A small multi-label image tagger, trained from scratch.
Model: 5.34M parameters, moe expert_choice, num experts 4, patch size [4, 4].
Rows from expert 1 of block 8, named by matrix and row number. Rows with one number belong to one neuron. Each number is 500 + 25 x the weight over its row's rms, rounded and kept within 0 to 999. All counts start at 0. Numbers have three digits each. After the name is the row's rms in percent of the matrix's.
# up: expert up (model.blocks.8.mlp.up, 4x192x192), inputs 0-63
# down: expert down (model.blocks.8.mlp.down, 4x192x192, transposed), outputs 0-63
up.28 122:497480503498465503502497486526484466529485515510504493477490535487477511505456492471506478470516514460517554504530435451491489494521534497489482512559487480468547513504492449488537480518522523
down.28 110:468504477516506530504452471493457435464472477497529554512527459516485512526534508500543484472495462490533507510496483490556537481517537484511482470494459484488483462495494504521527487490492494
up.29 094:475529483498502498495542493540512468469504472527520495443494491520491513539500492502510513469457492519489522491538506495541497490495532506527468529519502556483473499501494482503499515508507456
down.29 106:528504498422481487533492542486454514514546501474497492492505423537518543515529527503472502505473520470518502463454522475524499547499509494525479521516458500483535496478475543546557503501451478
up.30 116:507515525509526525474524434522445525495549518482505482497488462483483474504490519463503533476509508465473487519499495463492512524508497525505485511498493497492541520516507513551540473514493542
down.30 112:506491504468484501544491499492496473501466530496489510471503492506505528479484451508481524497540495508490506496487447557483471509498548495508521489515531481474464552571480491518509490442515484
up.31 098:525543517517504477464486513512485501438485520493474477501490470479523492505488494522506482517449506468537488508493502559502469506519479503453501523501518509526478500478490555519490502472495495
down.31 104:510455521487492489536462514487521480555526551489499467528507508507544506508556513504467478457524535465534509459454502471482475503523530487485527488465488509533518522495494470525502521493478540
up.32 092:492513523488542506476478490559485553439546508514516520475487537547531488514488506516526524562530461531502534517484477476501471504489501537490493483479524500499506538521466494520504491457492470
down.32 093:513488539516487505552504478480551477508522480453513527497560480485515478443487448517476492490462484480487506469494510485500547530530491492539501499521465484487523486484502468537500497521507472
up.33 102:527508514515523550489454512509531494493563503509483473531510515485530489518442497544496495501514536514486499498546536469468522524507473519526491505454515505450509483510472525511469462470509520
down.33 097:473525513475529556513527538458443517491469532504488476494506561516473487454542491528495477469524476485479539531450473514488516486454477509489507504513531504505485517500503487481503502455489485
up.34 092:465517516497469495441520513539472477510521458527491516525480467466545563520532536451508462463464508513496478499484479519568520531482527483516506489499486479515531510533453525503505506533492534
down.34 090:475502459487535519487491476510492479486490495498502504520476463484470486522485524525489547506496497463542501517539474478488513533485508539495504475493535477539485516486517456516518525501544460
up.35 100:480515451483520499508487475503476518527463510497479485505482437487526527489490470508499492530501483491529509498489488511526487515525481482474501512503452472528503506509486515495506547458458521
down.35 092:506471494502491499514470504498503516520490534527509493470590478498488523466551517484503465499522482512524496486528502481499514467474495482558456531480503506447507461479525486472518481485485508
up.36 105:511499549516490480487526503512476494510491457531467521514520521518500525518501466546469510468465494440495498494516518524510534538482512544474468532489496490518500474479521484521511474466466543
down.36 103:535474486471526533487479490514520500511536494488547512466480546499482516521558529457460495517500468492483493502474464517479483469515500512515483520542512480449517523487520509500516519477512475
up.37 109:526501505461489452466519488541479491493495520479479484499484511518467509490510516552478496530470539460492523509532514526474522497477497530443536540526531504541501478495506488506503516531492493
down.37 098:494520489478514502546468522514487497496490532518505518503461485499491481508497526500536482487544535538523531505441510454502536494498547519507495481468501497510514537471535550502500497470491480
up.38 096:505517508472528508539520489518508492535488497470455513488492470487510458453507491507487498504520491480494487492520539470529450539480491514486490519494497474506494478484493512544487481465491495
down.38 104:499513522501476537522502502505426495472566515496508527522518522474502513490487517502482474526537507527462509521525470536481489503491529481503485547452521545509515516514514494502519526451482507
up.39 108:457466474481532445445474539469518540460499512498471550519486456488512515500524519476482504507552580480509538518499505478525507503517487534532480495506507542491510469495521486504499519516489489
down.39 095:529501478492538503550468498480498494523458490519552505509513531497514479524472510541495474481458438481492475497495478524503477516509522503444535530483480487546477524526457493472499487486529488
up.40 084:515504461526470513476531532483575510529515526488516536534500522513511539527484502528493508470503534525498538466513510519513504474486487530520498493489507478492484459544502510490489484475494482
down.40 092:550493499478478471467481541519512505500484511501511503476491519486495489481490527488519491517519521563486542519458469532476526493566514506513465486546521504533441497489475487523534492486514469
up.41 100:491495521497459473477532517524488480526486518529513500483487461492528495514473469540455532511504468526492510499547490520523480524528492516477478555492484528468497527496479507507456516492550521
down.41 109:486516504515519498492481489512496526511482532464505493515494457481457526542534519509492522489490479471516477527472489517480511493487519510493524471495552454529509490522529501518473512482471458
up.42 101:488510532503465473527515506490467487536521500466475519478491493533469468567480492513519519447505511475482517517546521510491559519500521518537503477489542514469491488480527467473508504508492487
down.42 100:515463517488483503538515481502529523499525475495489511480482487492475474549507517525497502443551491512537533492523489507510520465504519521493435512504507514535500473511453476496513499499522492
up.43 117:490458514507517490541503487470500475506475511478516498511476516507545560523523439529519551536512502504501447517476537511462496522513487492520508507526494528487457457476526498459488515473434454
down.43 107:474536536443509514496528505516497488502444509486538513486515535468510506527501540449493502524489502488474540510488446495496475501488503498489533483496504446498522513449470469504481477567505539
up.44 090:464533492503466482500515546472499468497468466523499484530478520498505479457506464538499532453514495518505548481464486530531526528527511499518490511521476507512505535579488480524465451502486536
down.44 093:516503478478548516501489445497476469542483510513482471513453518507488506496507498506477491530494517475540487477509419470494508514498478492512463534483490512514490498482515514473513502510514528
up.45 120:520515503501469508523458513473434530439500474504505527463493510483509499519479508494474473489525482437487546510485539494472482495522450477527501483539512489495474517512539472501462482507492552
down.45 111:489519496507551449501505479542513507500490500553510503522484493494508523522466404541515500524452446506495479484487496512518529533486498544517518501492491485549518448465458543512508500470508476
up.46 092:561524465485507544526461488470499462495530486479507473545516483478529526505520519512532564511494505479479533516492464520506492538508514469468496504485495465485458520508507528513452524565513531
down.46 106:442527520511488515490508503507517552486479507554468517478495537510514535486462483473479462518498504487473503462509510464483505459487483500531517504476509549472543503497506465474544456494524520
up.47 097:508492524487508537541453488498516531504482484476506547533492516461508496477503483476495483455489478454499538522467481524499512472520454469551512506523504551475488501507489506514504538531512535
down.47 102:503506509538461489480448513537495505455505493560450518476456528531502510500490528552494464526509518532531481478498480520484512446477491547501492480512490485562493464482505484500490521528499489
up.48 088:508497456525475526519509478515473481478481535492515546538515510474518470478522494461507482512502511491542515577545499455468499529547505504510501484427488483498504440476471509490495519486474503
down.48 093:493517516518505483512462539492540446507526499484505484486467503523482540503477499529512487496487509533521475471514458528512478489483466475511529534493518495575429527505524470451448505485491472
up.49 113:464521524493455486450469495519485505540479471528491514520464493474472513485500476521489518502454452470516568470524496509548505496466530453496505497502505465480553505451518490490523515504524505
down.49 101:506505476515528510544524493478509451503491502491504458516526530482507520534510534502502496471527487489506497513532471440530529534518486473506483527494457533496520453557470495505494507510494536
up.50 117:574526501493498537510515477501495465494479518493457528463495528435503570501468510517515527524462491490492478489504572474517465474501534478496524536470496475506526476482518485474557505512484456
down.50 120:495505555469496497545454509499468527482531484481510557478515524468541500489517492487478520462483517493453491487473487508454507538516517505475513498491496465449518489497525492479482575490530506
up.51 104:503523507470498471502480493512510522480536496551476537508510492497501461463506511467489524461526464524537464539436500475501496504524487500495489529525506528475473530468502556508471517481506466
down.51 096:472512526506513533503503476540529481512538509444496505503456501503486497506476517538570475466461510509517519533530497529476497500513507467497497501482557461519526494489489468465456503480512539
up.52 092:481529520557470505523467526490485454531495492522469483532449470469505514519515508494520444469517522470514517528515513487515517507533489475496521501505527498489505490459538472503504535478523492
down.52 087:500496490528492483489469491498516500494485493460493521517519506510470420525476510529503483493488491492504491479523480511530533529498485464492467532542491504535474497494441506441495506483491514
up.53 105:505482481485468486540453524508508532516521465522485499488505486495532499445528510515548486535482473477490522498464475471522467481481530488463469471492543489515512514473486483478482518560487463
down.53 126:511508514449530549491504472522544475492529515486513522498486479514477486512506557453477465481471502494520550541513483503504518541454468519478523498514522536543526501514488503570534499474495481
up.54 101:545483516497515498490495495518508523512459484457481518495490477501509482505489535484453488500534491545477480465489490573473498488504492480507451467494493488487489473518510521507487546509502521
down.54 104:553448474510482467477510464527507473552503498512517474539467494516492518521489491486511472504482505466535512494489467517486512507448470499446526483523525484514495524500472530489503485505514496
up.55 124:528533529463502526488506514455456467483468493493479538526480477485467510463506516483489518456519515492450486540466534523521469484482548476470527491474498463483525531461494512470482493516519482
down.55 107:513501458507510470542486488516496514502539511511461467500482497494497518491524488484524492493537476505520502462547501456446524517426494490490510513529531521538476443511522484457459508517502505
up.56 109:506498528500485493520483456474448505463504537477491493490476516514498499541533469559479528528496459519462497529478526541503459541534472525508506499483528488508444459543534459529473539496489488
down.56 102:446510486468484490456486477500518526541497489497464494498535500479453516440502514500502483488509529509489509502481557503479538514482441521504514490457471508506504478482509513572502522462479506
up.57 115:507491498481467502521488486481495513513504495500510511469464514532501485468487458479528523521508508503519498430480490477499515503510521493475505482486491547500482514544505510471498454522530492
down.57 119:484478541489527497469509518536487543555466546513497480540507459540513449511493519510476448466505509472505482558512514506509524543494515536532509482576503506473507475475513497506515499497488467
up.58 094:541451519483501484489503467475508484490479527486528494509485504491484519495471542519490498491523488512489505481474521467433517474488512486493516501498484504544514485494496499509482509504514525
down.58 089:484488489481498477521505504538506510499481484478536500518519510474505499475504467459498522516488476549466503493520536475504508499485497452498502507514510464468518464527488570500511511479445475
up.59 107:511475496426516495484506512468482483498500498486510479519472525488525520510519488481466477531518501498467500489475473457516528511503484507495511509560494452494499489435526540501491581483468497
down.59 100:509502462500519512485453504530471466512484527524504519483524423523537463512509524460523492536501479483519454480481507523502438512530495446517495520521503523489484489537494488449520486489528532
up.60 118:516519485506509497465476496518517523523495529515495449477486513524509518525519471500489489514513513506517456486496457478526533488503550518520495485490486510502521536511513501494497515476483473
down.60 111:482507504527474523453504505501517466522484503479510542496534483547494461458495509471494493513526486486501523502545541529467521456507536483521476504555492511504519536539486513510476457479496501
up.61 097:492496525460459504505498522541478512489534475465497479493504521467481522483480507499486505468479475535543494464442501520521445464545480531507515528497479503526529515505477498518494502497477512
down.61 099:528508516501461505485470456513510492495519498512523510521496505516521503501451490504503492519554506492406505502506526511504493552505477500464485508472528563588478522528502508519520480514506504
up.62 106:527522514482477484516512543513474471515459499565538510501514477479511510536503498496554505489529469499496489532501512528515530517472460448476506541470494500508500472510477493462461499478538503
down.62 116:504527481462510522481456543524505512502505509486493493485467486542490513485516522435466488536492496507516515530450470486475546515513481500501494470542494460487500503507553472521478473536446497
up.63 090:551501555520501508483479460496516505515508486495470514495522513536467523489509552489555516482506543521477477478503485526520533496508495542511519511541488503490485460532508495512471496489534495
down.63 080:517522539524495504510547492478472470473550478518515498459508502531489537499525504510471532507478517500516514529476505505491501522510507477501485523514476503423502469502499481527503521508453517
up.64 108:566486443500475482547473466480491484522519462502492464490497488456487514517507496527478543487501507506526500517541509513521494513480527492441469470488443481489520480532538488497438561534492507
down.64 121:479474480506512519475489491483539556462499512482538501468456463466508489483522441481527507501536561490474480441510480506527458489513464445515547516505492496482471483513509549471522488551487502
up.65 109:537496480473455506520531494497483496520499483494538462458467456477507538481546519485523598516490469455503528470544484513518483525483477497488490506461481472513471480543498466510478542515505493
down.65 116:483479506500517471492472527472501525524482491478449524520483503546491473511475472498519520495537571512515506500502532511506512518493487475475507473473514517490515494521501483475506447508511522
up.66 095:478523491547486497488453498486468511531507541490493520500475500494539539493502515512492482498518505463552499491528499501505475458503477497454478520490487535529489508498436487521471514458475481
down.66 096:525501473517492484477495526540542490459458503493487483538544456483523492502511524516503493502503497515479559520497475456469482509516445511507509540510509485489492484523484540516530535503516474
up.67 087:503451512452527493512551479523487484481513497502499510530539526479493465501510538484504532520456475506485534466475498493523543500475573473464509507511518491527507535522500485501483519535518457
down.67 095:502522510526426502485510491526505486543515494505479487510501474494487514498531531499501485514533522524474509479540501462489507437507490446534460510469468509490510497484495505469519555530491455
up.68 107:521522502501501537504491498491527519565420483467519491497485479480456522482487516562512465489492505476511477483500490504452473513451511507507524461528468523478502488491494578495466483505521508
down.68 099:498502466490504517536484501532477508528504547528480496475484535470482494510465474514465576499475433562537488506517526470504511467497494505513502474540534506507495499519441496489522516504541491
up.69 096:510484484519499461464505517467497499515538551546500532523513484487477514495500505480467490524483495512566481488475518436523535496527491504488489508473508481455459472490474504480499506477513501
down.69 099:450517509478514548523513518507562506497497505532484469498477512495511530509523491534506457441512497512513493532502504463505502502474468478486496488516505453527476499491487518519494523493481479
up.70 098:541518481473449505540449530481476454512515466497530506500497473497509513467519483503495517449480495459500557525499489476525486500549489459521463532489485471471474495526508494507460519536491520
down.70 105:489526509493527533485500470551490530483516515510495535510476554482507509555512513468493480536533486502468496491465458558478481471487462498515494494516562497560509513466498475527561494529506495
up.71 069:544470511529476526494510518519527497512540448519469501515493463487478511485487503462476516495509482521495496533483506523476517501480513498516504466496499534499458511493486497472554501513501456
down.71 069:457516503523447503508508507467487451522511511516478507465497545474525523468504537545503465510526491486476482501492509491498498516533486483530486516496509486491498514453482508499489464524504516
up.72 097:502535468501529499507478494491513490528498516499550510535452531513528501511477538478530518479488465501522527519527514430502498496506479532477467518504515518534489505478485494492462536487503495
down.72 111:534482516486535483499529479505496527503489534481454459451500419494468500518458519533533515505541455478512504493494498518513511491495496527508493512499533501487556537486527479482468508498473533
up.73 086:532509482506519527494457515481505492513492543509478498497492477482516550519427492502590471535456504532501466490517493533473514460533558512501500505505516491444496487467512541485499520471509475
down.73 094:515500519500474484468487522486504525442477479526522527466533516528490499562520480440509494496531527505548480576513504508502488511446506477504516521512515482513466522486489502558477483535495522
up.74 099:542511482507512467542460495466541464480474497507550526485483513502497481471500510532472527492478503467518512516509526493518514523562496534529530518475521532537486507517475477490496507506496531
down.74 094:485519494500521499469475544521494525521523474496487500468491527504524484500485476500498477511520468486479493480493503532455434473481496542510529477507507517493487511472490492548533460496490514
up.75 113:546491514448496494525408518506510490536537500543517524535490501459493517505504480504515468525451503472511521516493497517506522512548515501511492526531466495458511468479498500523464566555494486
down.75 115:472518531494502501493509512525511439487493481517476507528494527534518459474469473475495529488541557507477468527519515491489491524474498520467539460445544524537477535533543465471511473498473474
up.76 101:470494475489476522489478519511471474489510476525473508498538492494539515539503487482430498493477489503499506506532487475486492520489526490459506526488501510495508527483465517490501555472506511
down.76 093:477514505504516516476479486570501501516507517485560516454448511513495495507549550495511534473474487527551485517494495453506499529517488500512495516531502523505523531495533450481507447534490489
up.77 074:515505498543469466523534532473523533509515484491498471499481452488478504510498501475512491463488509492491540531531491484541501510452503479542526507477504510482514489519459501488510497499521514
down.77 068:517523478464523506515466505487521487490506501465502483562504560484460450512492550492444529505472444462476511492471540511489490508519480532514481478497530498523465580469537508473496514506511498
up.78 111:548507492518522523419482496499499506487494459498507515493513469513518493529495482486506514499515459492484506532515478469494509536510472530485455491503514465482518477518490491461543522501517533
down.78 100:506458515493445489563532495506482469529494471497499454510548458501489463537464508549458454485510524549476476519469479532514525478477537515478522568488454527502522510533472472514500525496523488
up.79 096:512473504467520546483495482472462461502502498518518521478501508489502550532534496460517504485489513495509488476526504453487495547488515532524493499491509499499543506469519489475473488537451509
down.79 091:498488519463471503512493503535479509503502486500529473494496507498483530522459558523514514518524493476487517484516421527456503481492521462503531513536498450505446525532521477471464471504489478
up.80 098:492549485436522511491536533517532505503515535541516501523496538478510511484503485487488489487461467463523469458487458537493526537512528512470481489506524450469489476555501507489484488525485498
down.80 102:483488464487473506491500482491521509501500524498514503457504509543472494506532556459469529529550519516509501529513509518501514450500510493529488542463521487493550516467518483473448586480515527
up.81 109:486505555522441500509491533511502519444543505489457522467511479513501458532456477488467490547522478519496520532483513448457484520543486457501498518451501483502492493518526488518449499481491549
down.81 110:469478532528517464489488498519482552498475475495507495477541496472532528520484477534550514509508477519477501517453547502485519474494521498537466514501487505576472471501493518461473507531494484
up.82 110:541493498472488483525515493503552489497464454508489491499486504516502548490509504507582558529472531502508489513513498554494540518481522545481516516530515490501507493478505486489444514488446478
down.82 113:479489524506525475477549541438499486521503526472510507473518492551531490505457458509425523495533537514487510481493505462511547446533506443501511450496514477439500475519516494501481512507540499
up.83 110:518485508504487523535448452471497522502505483484491517507496503526513500473510518503503518494567481479504522544498527473501493517490472532456541534470509470523504473512533479477473543528533509
down.83 108:535533508496504485502426489443449464493498486484501484496501479543500469505486483494519469521468504501479513483499507456474558480553506481519497497551472535489498508507490514455537521500493460
up.84 108:481497512499538506477498497514499484509461530452512491482447548504499510483492514504481501500557529541471478475509504548502483540492495466503508486456514487509499523489497510503494449535515484
down.84 101:502488476471510454498514528490533541524498485529502447483525497532499502488539467488508490473486501514464479531468500464492554513498476533484508549542450473463509500494516498518528496466482492
up.85 115:483489471475532480489526487482480496465507464489510497495507511479511508534493467483546512587538499428469485531483545503496478550480511532526463483507497516515555509470498522490519474510466509
down.85 103:536532515507475520549562472479486521533522510514490502498551505472530528475534509531484529470521461549442464527536511512542501484533496540533510497469465505469497513481490498478516480515543498
up.86 102:493502531522520495525542550517533536462477458458460490517482528499520485451541516527541500488495504453509475494513499534495531471502470517477535520510453466493549517495530543513477482487472467
down.86 088:481502519482519523485495475527489513480513514542514493444530536491551469477485465481482512480517483518519516487534518475517485518503524487495490487507461525468520465490494496520497483495511527
up.87 097:511505487519507496510481481508529496522499497525495499439514473495506493519513502478526528477485514478459484510507522480506537515468504503503513489519471528551499485492496522489502485473541481
down.87 105:502464475513514496525486541502483499507543506499515510509489442532518472499468554532482496507483520509482502485509520504547503528504482519480483445476464505496480546478482522500473485561462455
up.88 111:528522519509537483521495544479504496514521512496540458504475490473556520528505497491513481510459469473533494514477494469464496541463455478474506488492456512464518481500510515482507497479472522
down.88 125:475470493493493535524479478516492517540548470529458476539501503483481496502469538483523505460463514518488525468493560509490499525504511501530468478500501475512517461457530500516516526516481494
up.89 093:526480497539513509524515483474450496515503531493502514506478516489506527464462538494454470515478514529512526544492479454504509527471503517463476481524497528475496567495535523497525497516537488
down.89 095:530496519501486503509503490490541495501516495495473486488509472519503453504481471513479512488544452478541555501449482456519505485509517476523457534480502543534530546484435488515457475482494479
up.90 091:560487482514516470489510498423506495533472517483473534522426454499490491527558517508525498512501472479500494493484582460503476518494517512468495519542513484519480522475480503527486474537500481
down.90 093:509465537421514519540488483560502495500466507507508474475485525480524515504489504479529527482486508513525534528512516526444528540501481496509508481505474517482538503490509473441461545524526483
up.91 096:470469552542499490489518495485464531484511508491510520472504482494500513466518479567512475504508503481496475498505514522541491544499544518522485527524472461503474486506497534513510483504531493
down.91 093:457542546532516515462460490486497490518506490531549525492502538452518520491517520493471529486457505493485500484451489528489488430445452525479507520523528528483532510477545458503509479503493552
up.92 067:490492562493505526500462505541502474511517454524467454507470507522462518542487521489537508496510492489483481509501475545479459478504478470518494501530494530529499527511499458517500481507453492
down.92 064:497493460497472487477506485452494465528514518493480489509512518493516487497455488507464495507495464559536505478508506504509545544503516492457546486497471435491521460526463537500513467506498500
up.93 092:497493475477458502513501504512505511490464515558492524454513482514551522510546521453482534468520483486473520520491504482489510487530496473502488514495548526547469502500484457448522479496475514
down.93 091:525513526486480521490496525493491487500532509513439530447508512469523500538485500494499464560501453458527493485506497478500476486453489520494467511478454506454483532465491519487527448484534470
up.94 097:490511462518505497506543472542491506498474503505479515454448524476498507514508534480485477529495509528511501507490487466529513505525482522556485508448495489529528479514490497487529520489535461
down.94 101:497528488523509511523537505448461504518521518550498529480511540490490519461481490545489482472499495549553515499469484498514506476493514491523544497472506464456510491474498489423474522505484543
up.95 094:465442477551505523531514494522526530521484482488497530479531481441497522532501514512537507495534485510490513509474533477519493495499500518515503551504495527507495438544490522478517504509516528
down.95 098:545507500525501484470474520498507461480489511490523484484484519526462522536504469478504510501468478508516462491502496517509521478486489512507480512526502518522503557515528524506497459477437508
up.96 101:508475469468479522489530503531478475491517463516477484510532527503503540515472490448498487480510478501499499537513492534487489499548471514473532428489520510449493459492498509487534475472463488
down.96 089:465506532540514471479517490469473482508496494518513514479504498503460482495507503534513481536495535509506511506476490489511489543488498476506510554477468516532499520483537522528487453594491468
up.97 098:508527515493479518508487494473538510499480542466483454485497490531458514514458500554480478545495505498464478505492503507465490456509505490490521493517497484473451523478507479505457473515530529
down.97 103:467471532517523477494483505513478470512517480542562492446503518524527483489480492514500497457460512506532494503498545526512500508504470485512515500488530526534531520479496544507510505501515500
up.98 098:502534479500489509498491521480534474507481480503516432474477470541475502487501476485485484476505454492533478482516490511514496503509510467554527508503521479494496542492480523532454495475526479
down.98 104:544437440542487465508460465505541512500504494486519500513489480498527475504513519473467474491448506515520557513498484483513546486522501478508521488528510442500485505518485483492491508529483476
up.99 103:484485535478504498485441526456538507457501523508511545491438487472482498511445438482498517476461516461520515491524544504500464537476490496522482498505503520479504495536511503501499494520480454
down.99 093:538527445525491521510531503508521491505485534513471476454500531491509440481493508507458506486518493520527479531496460501472469494520491502518507466538496496558514469504530484502505533464496527
up.100 107:458531514504534499513447514522479536464511533542528501459480503483495525503508531470459495484457536517490524525533479519545483483523479504499474526512471514504514537510506498517526489556498493
down.100 102:526477538475486527472547495476528484510513482476491481474510497473485467476477504511537515500498469494497464468522503508462479534477512568535546494514518568516508505464522548520498525489534506
up.101 099:434464526485509491469475513506495524548481494513550499485511482515506495543503494504446496524517491469522499484498480555493512570500525498472517542498486505463505466524515516480483499470483474
down.101 100:533523511496472480474517512520538519469465495503469479510469555506457490458508488471458485476528503541509527510501480502496482479525568499527504495503507481545503471515490489483505506498557485
up.102 098:495466512492488535505448527509491510488474499475539496517494496460497543508473510510475498471532522453536471489477455564468512522518509530543516442513503477477525499499499474493500464521526518
down.102 094:506499515513504461514534506484505466469470532487476504526485493517546476518545489483504514503480532468511486544510490505502518509500516541517524501511472524481500520497483505525477516505488520
up.103 106:518525484536517557487509502475511497471501494527479488507522527490497460538495497512515509502493493477452471519516455533518456468480531484477468546526514498474512460486543520497532523464534490
down.103 114:507518523511492474473467525513454460509486460503501518513532529496502515440499528494510505498465459490477496466482466522461489540488502483498496536484486477524524476509519518486469536524489528
up.104 096:484482517448503497527478493508536500537496521513483548484528544502511514478458515520500496525504459478535538516509494521522521522530502518474521471503502513536470547501514482494518540503497471
down.104 089:500470496516486460493490562461492503488497561541506437471511492499511523518503531482530524474536489513552482480469520508499514506523468526531453541501515500494516515475486515479479526519545493
up.105 102:514484498508507523495505500537473465506506512480461499553513486468492529532491481492478487511510540502475479504494525527492502493478460484485534530502454510486487528464508497539509473533553536
down.105 103:464497505537504494494502501491533471469514503509481504528457502497507521494523487504508527511464468514513516493500455535454503529462510514486505484500501537490495531459460509526481492520483532
up.106 107:517482510473470484508472482515528479548482569495524512465492505516451511514518497517514531486503508471484480538527481491495513472510500510516513496518495485471469495512510468516461474514513512
down.106 108:509510475531460526537496536506546501522537475486521519542477471499482494522518495472477493523511490511507490497482474513462521483529479486442496445495477523517467497481469482500539488536542518
up.107 083:513489550514529481482504458494452525491502459471532484497493480491485468512498482477484482468458495511511527511418477498534487512515501500496494523527494496505474473475528455486515506468480566
down.107 089:499480507500480482513487534477459483519454533523500477454519484459527544526489506527440502536455515494449535508493555495538541512504525481472488499545447479494548486511486459535511512503464454
up.108 091:505459493504514487489505527501481559519514450479490476454471524509474550558541443506497448521505529492466508470461515528530491495510491479480493525496485503493491510474537507540494484474477469
down.108 090:442499503491503522529478508508458506476530489478527554482479508537510506469480482529508512493524496475432528479552464490507537525516490479516487553486493467503528472508472499488493485504501539
up.109 093:535513453480560477497481498482551486480493426487508498501482503518544502548467519575498481482513495490529487475522507442513502510505476499521485523475502507541497504497495476507449540465518492
down.109 092:491497494480489509515517504529452536503527583505523546481506491494468467514468507481500498500507522508542486507505512492453504490490452484542430514544495494501500482491496469444520510489516473
up.110 098:458486499494530510479513532497541519458563466492509555478535442512470505476534502487497488504519464507552538513498527481460488477468460476536488508529512488512512501485543521466524506523498517
down.110 103:477481524508479499503539486489477505525507544480539480525500482525498458515501512509497551505527520472502495512505474511495466486511492485498466505501500561509515478516495468507435529508481462
up.111 120:502512493487490462497480495526485443515500521531533458480446470495471484496474499468515499464447489500499521511552515469469508523527527491487474470542520476467495569517491491540543472515513480
down.111 103:492543508481515490527502476546478512505490497480498530513500492502503525480546474521471527486499484466502525502451481506511496536483494514539491495480486504449518480444499459521501476481520487
up.112 095:553473519504506531496522460484506529537549529534473481492525474543462504452535478518498484448497549513496483510471489532455508521505507467494532492496503491483489520481531512521424536516479493
down.112 094:485494479465453500526486505510466456523473529505507542500477502462499471531469505531539475492479521490498458527525476481503515499444468512478485504493488534483504491517523473508481484453473478
up.113 095:492499453502464510496484512511496465483516541498468460526513474498501516478502483504525514505497505561497496467531506523467473532520500492488551496517456477486497483517493516479506531484515488
down.113 094:526482528525492494492517518505532505525502546486492530482465510526484471528524581516509480457514477506502515515461542475504531475475544504505510447505521519514502471477528512505495480514489476
up.114 103:524512514478507513479469526542489465536435487510476510507512477515485488526512491455525507479526442528507471470522535543507461489517486498431477509501508512548463464496464551490508456493512488
down.114 100:488492528531494516505505489524495506487518503470519497523505491538495499543531492498472519495498515547523501483467509472491517499468471514468494491531474511500527514515544550499481508488536501
up.115 098:505500536511527504473470518541472500532515536450504520538463456505458509476525491535508464476506488478493486499530529501483501445489523497496511519476429474521475532508514522485521537484483512
down.115 097:475488518504526491484511473490495499517539484552538465471511478527507494536464513484516546488504504558528447500497464523489504522454481503464535542506534540490514491515518460524472489483497511
up.116 103:505479535525554498439500525500560488458510505516503502525504485503457493462515491489491523491506520475519536494522492537468482525501491494549487524499486460529474474512489479447479533522530467
down.116 093:507485496478453468513467490534457492513493473511522467486506518517569486530524511512518519504530503505477508477532462522561481493516460537496489488477512553515516468521511508497513458446507528
up.117 093:513521518508491518507484491503539462490499471496473515493506529561505508472482529465500498502494525492497518524509498516518499506518493459483517473452480522527553547507452536550506521502495547
down.117 089:534475487493496486465436506509499478465490504473537488505465479543506504498468505545504495471497477496493507562526458518552496465499519485516484498515512479488455516516533513494513504498459518
up.118 094:483524494525465498495466510503502516529483507464510502476492532479474487568486462492479504500475513485530489488501497531457544508530477548507490459510496522550493537560469502493496490524558483
down.118 101:532549517501491519505528483523533495511496480515469471510505518524527525473460498491492521504535542488512496502503504495526497509502521483497504456538489515483521498505495467458535520485489526
up.119 065:509542508506520507481482460520570505531461451510467501469479519505554519499486485490509487478525462437499492490499466543472478496541496486488541526463573503539522531516489505502508491486473518
down.119 061:513480474509512514529520498493504518485518498536475537512525480477509475473528529494490523515517484496540469496490480454471528467528463488543464482485492511493511475465530465491521468528484511
up.120 075:495491516485527529513527449532496496499492505493508494519524497510540515468533518528508519525482464500519532500511491484498489477508528490469463530454499514490464426511515477491522496530489483
down.120 070:451528491538543498510474492467516549546493518498525502490487524497492526528541503464486484530497507553485517485482473487480534498482496470452489478513508534487499552511539498500462529552494503
up.121 096:506517500515527508467509522504513533536500490508538462505488496471521452479537495529467472505534490476521472492475505520497478506464520536518465517468503538546528466504477468495504481498502490
down.121 098:462499498475504519505552493529517491482481481505504498492484536550459531483493505513543491501508548508494473530492567486492518502556533515493490475469499516476491525435517521485457488481541509
up.122 104:467514485519490476489511543491465515499499472506487516546496498547549488475523467499566475493484489516515479466499493509530480499507482475492525555446471530510516443480522557515475493461479520
down.122 091:508505520512513458540484476525534502452516491454503508490508508515504500510514540482479517500449465450544526489446502510518499498481496511518463454504526486496468531477516496504530522484500492
up.123 113:480529505508515528493473452529507509478489513484489521485501531442462489537514488524485494523465479481504487516470497500517511531506478538484525498515494413487500562508503483511490514516523493
down.123 102:473444545467475512528463495509510524499484468485537502540489519499491492474468526520520488494500519547541492479482524513478515517488539488472486480480476504549504551494514463530505465507470483
up.124 102:518499534508482527510480479507483497501489474496473473472516483466494540506499524528515529510466481502445499510478488558514472481476508548522465530505479491553504500477518516499443568517495528
down.124 106:456459496507500475489478523490486481474527476505479496512474494466514495469491497458534486522524529461498481500500484502524526522477467493453513467462491506457528527502509469500512508457476507
up.125 105:470515503484483492527501516475492503527503503513424541516507478527529491445512453461503470538502534471526506497534500460522506540526499529462507503456527465459523448503509485491477510507489465
down.125 102:498499515488534500525523484500475504518523505474555472499468484509441485525504550486474491458526507495552507513504471473503511478485488483517501511524488516503532516496494486520521475512481467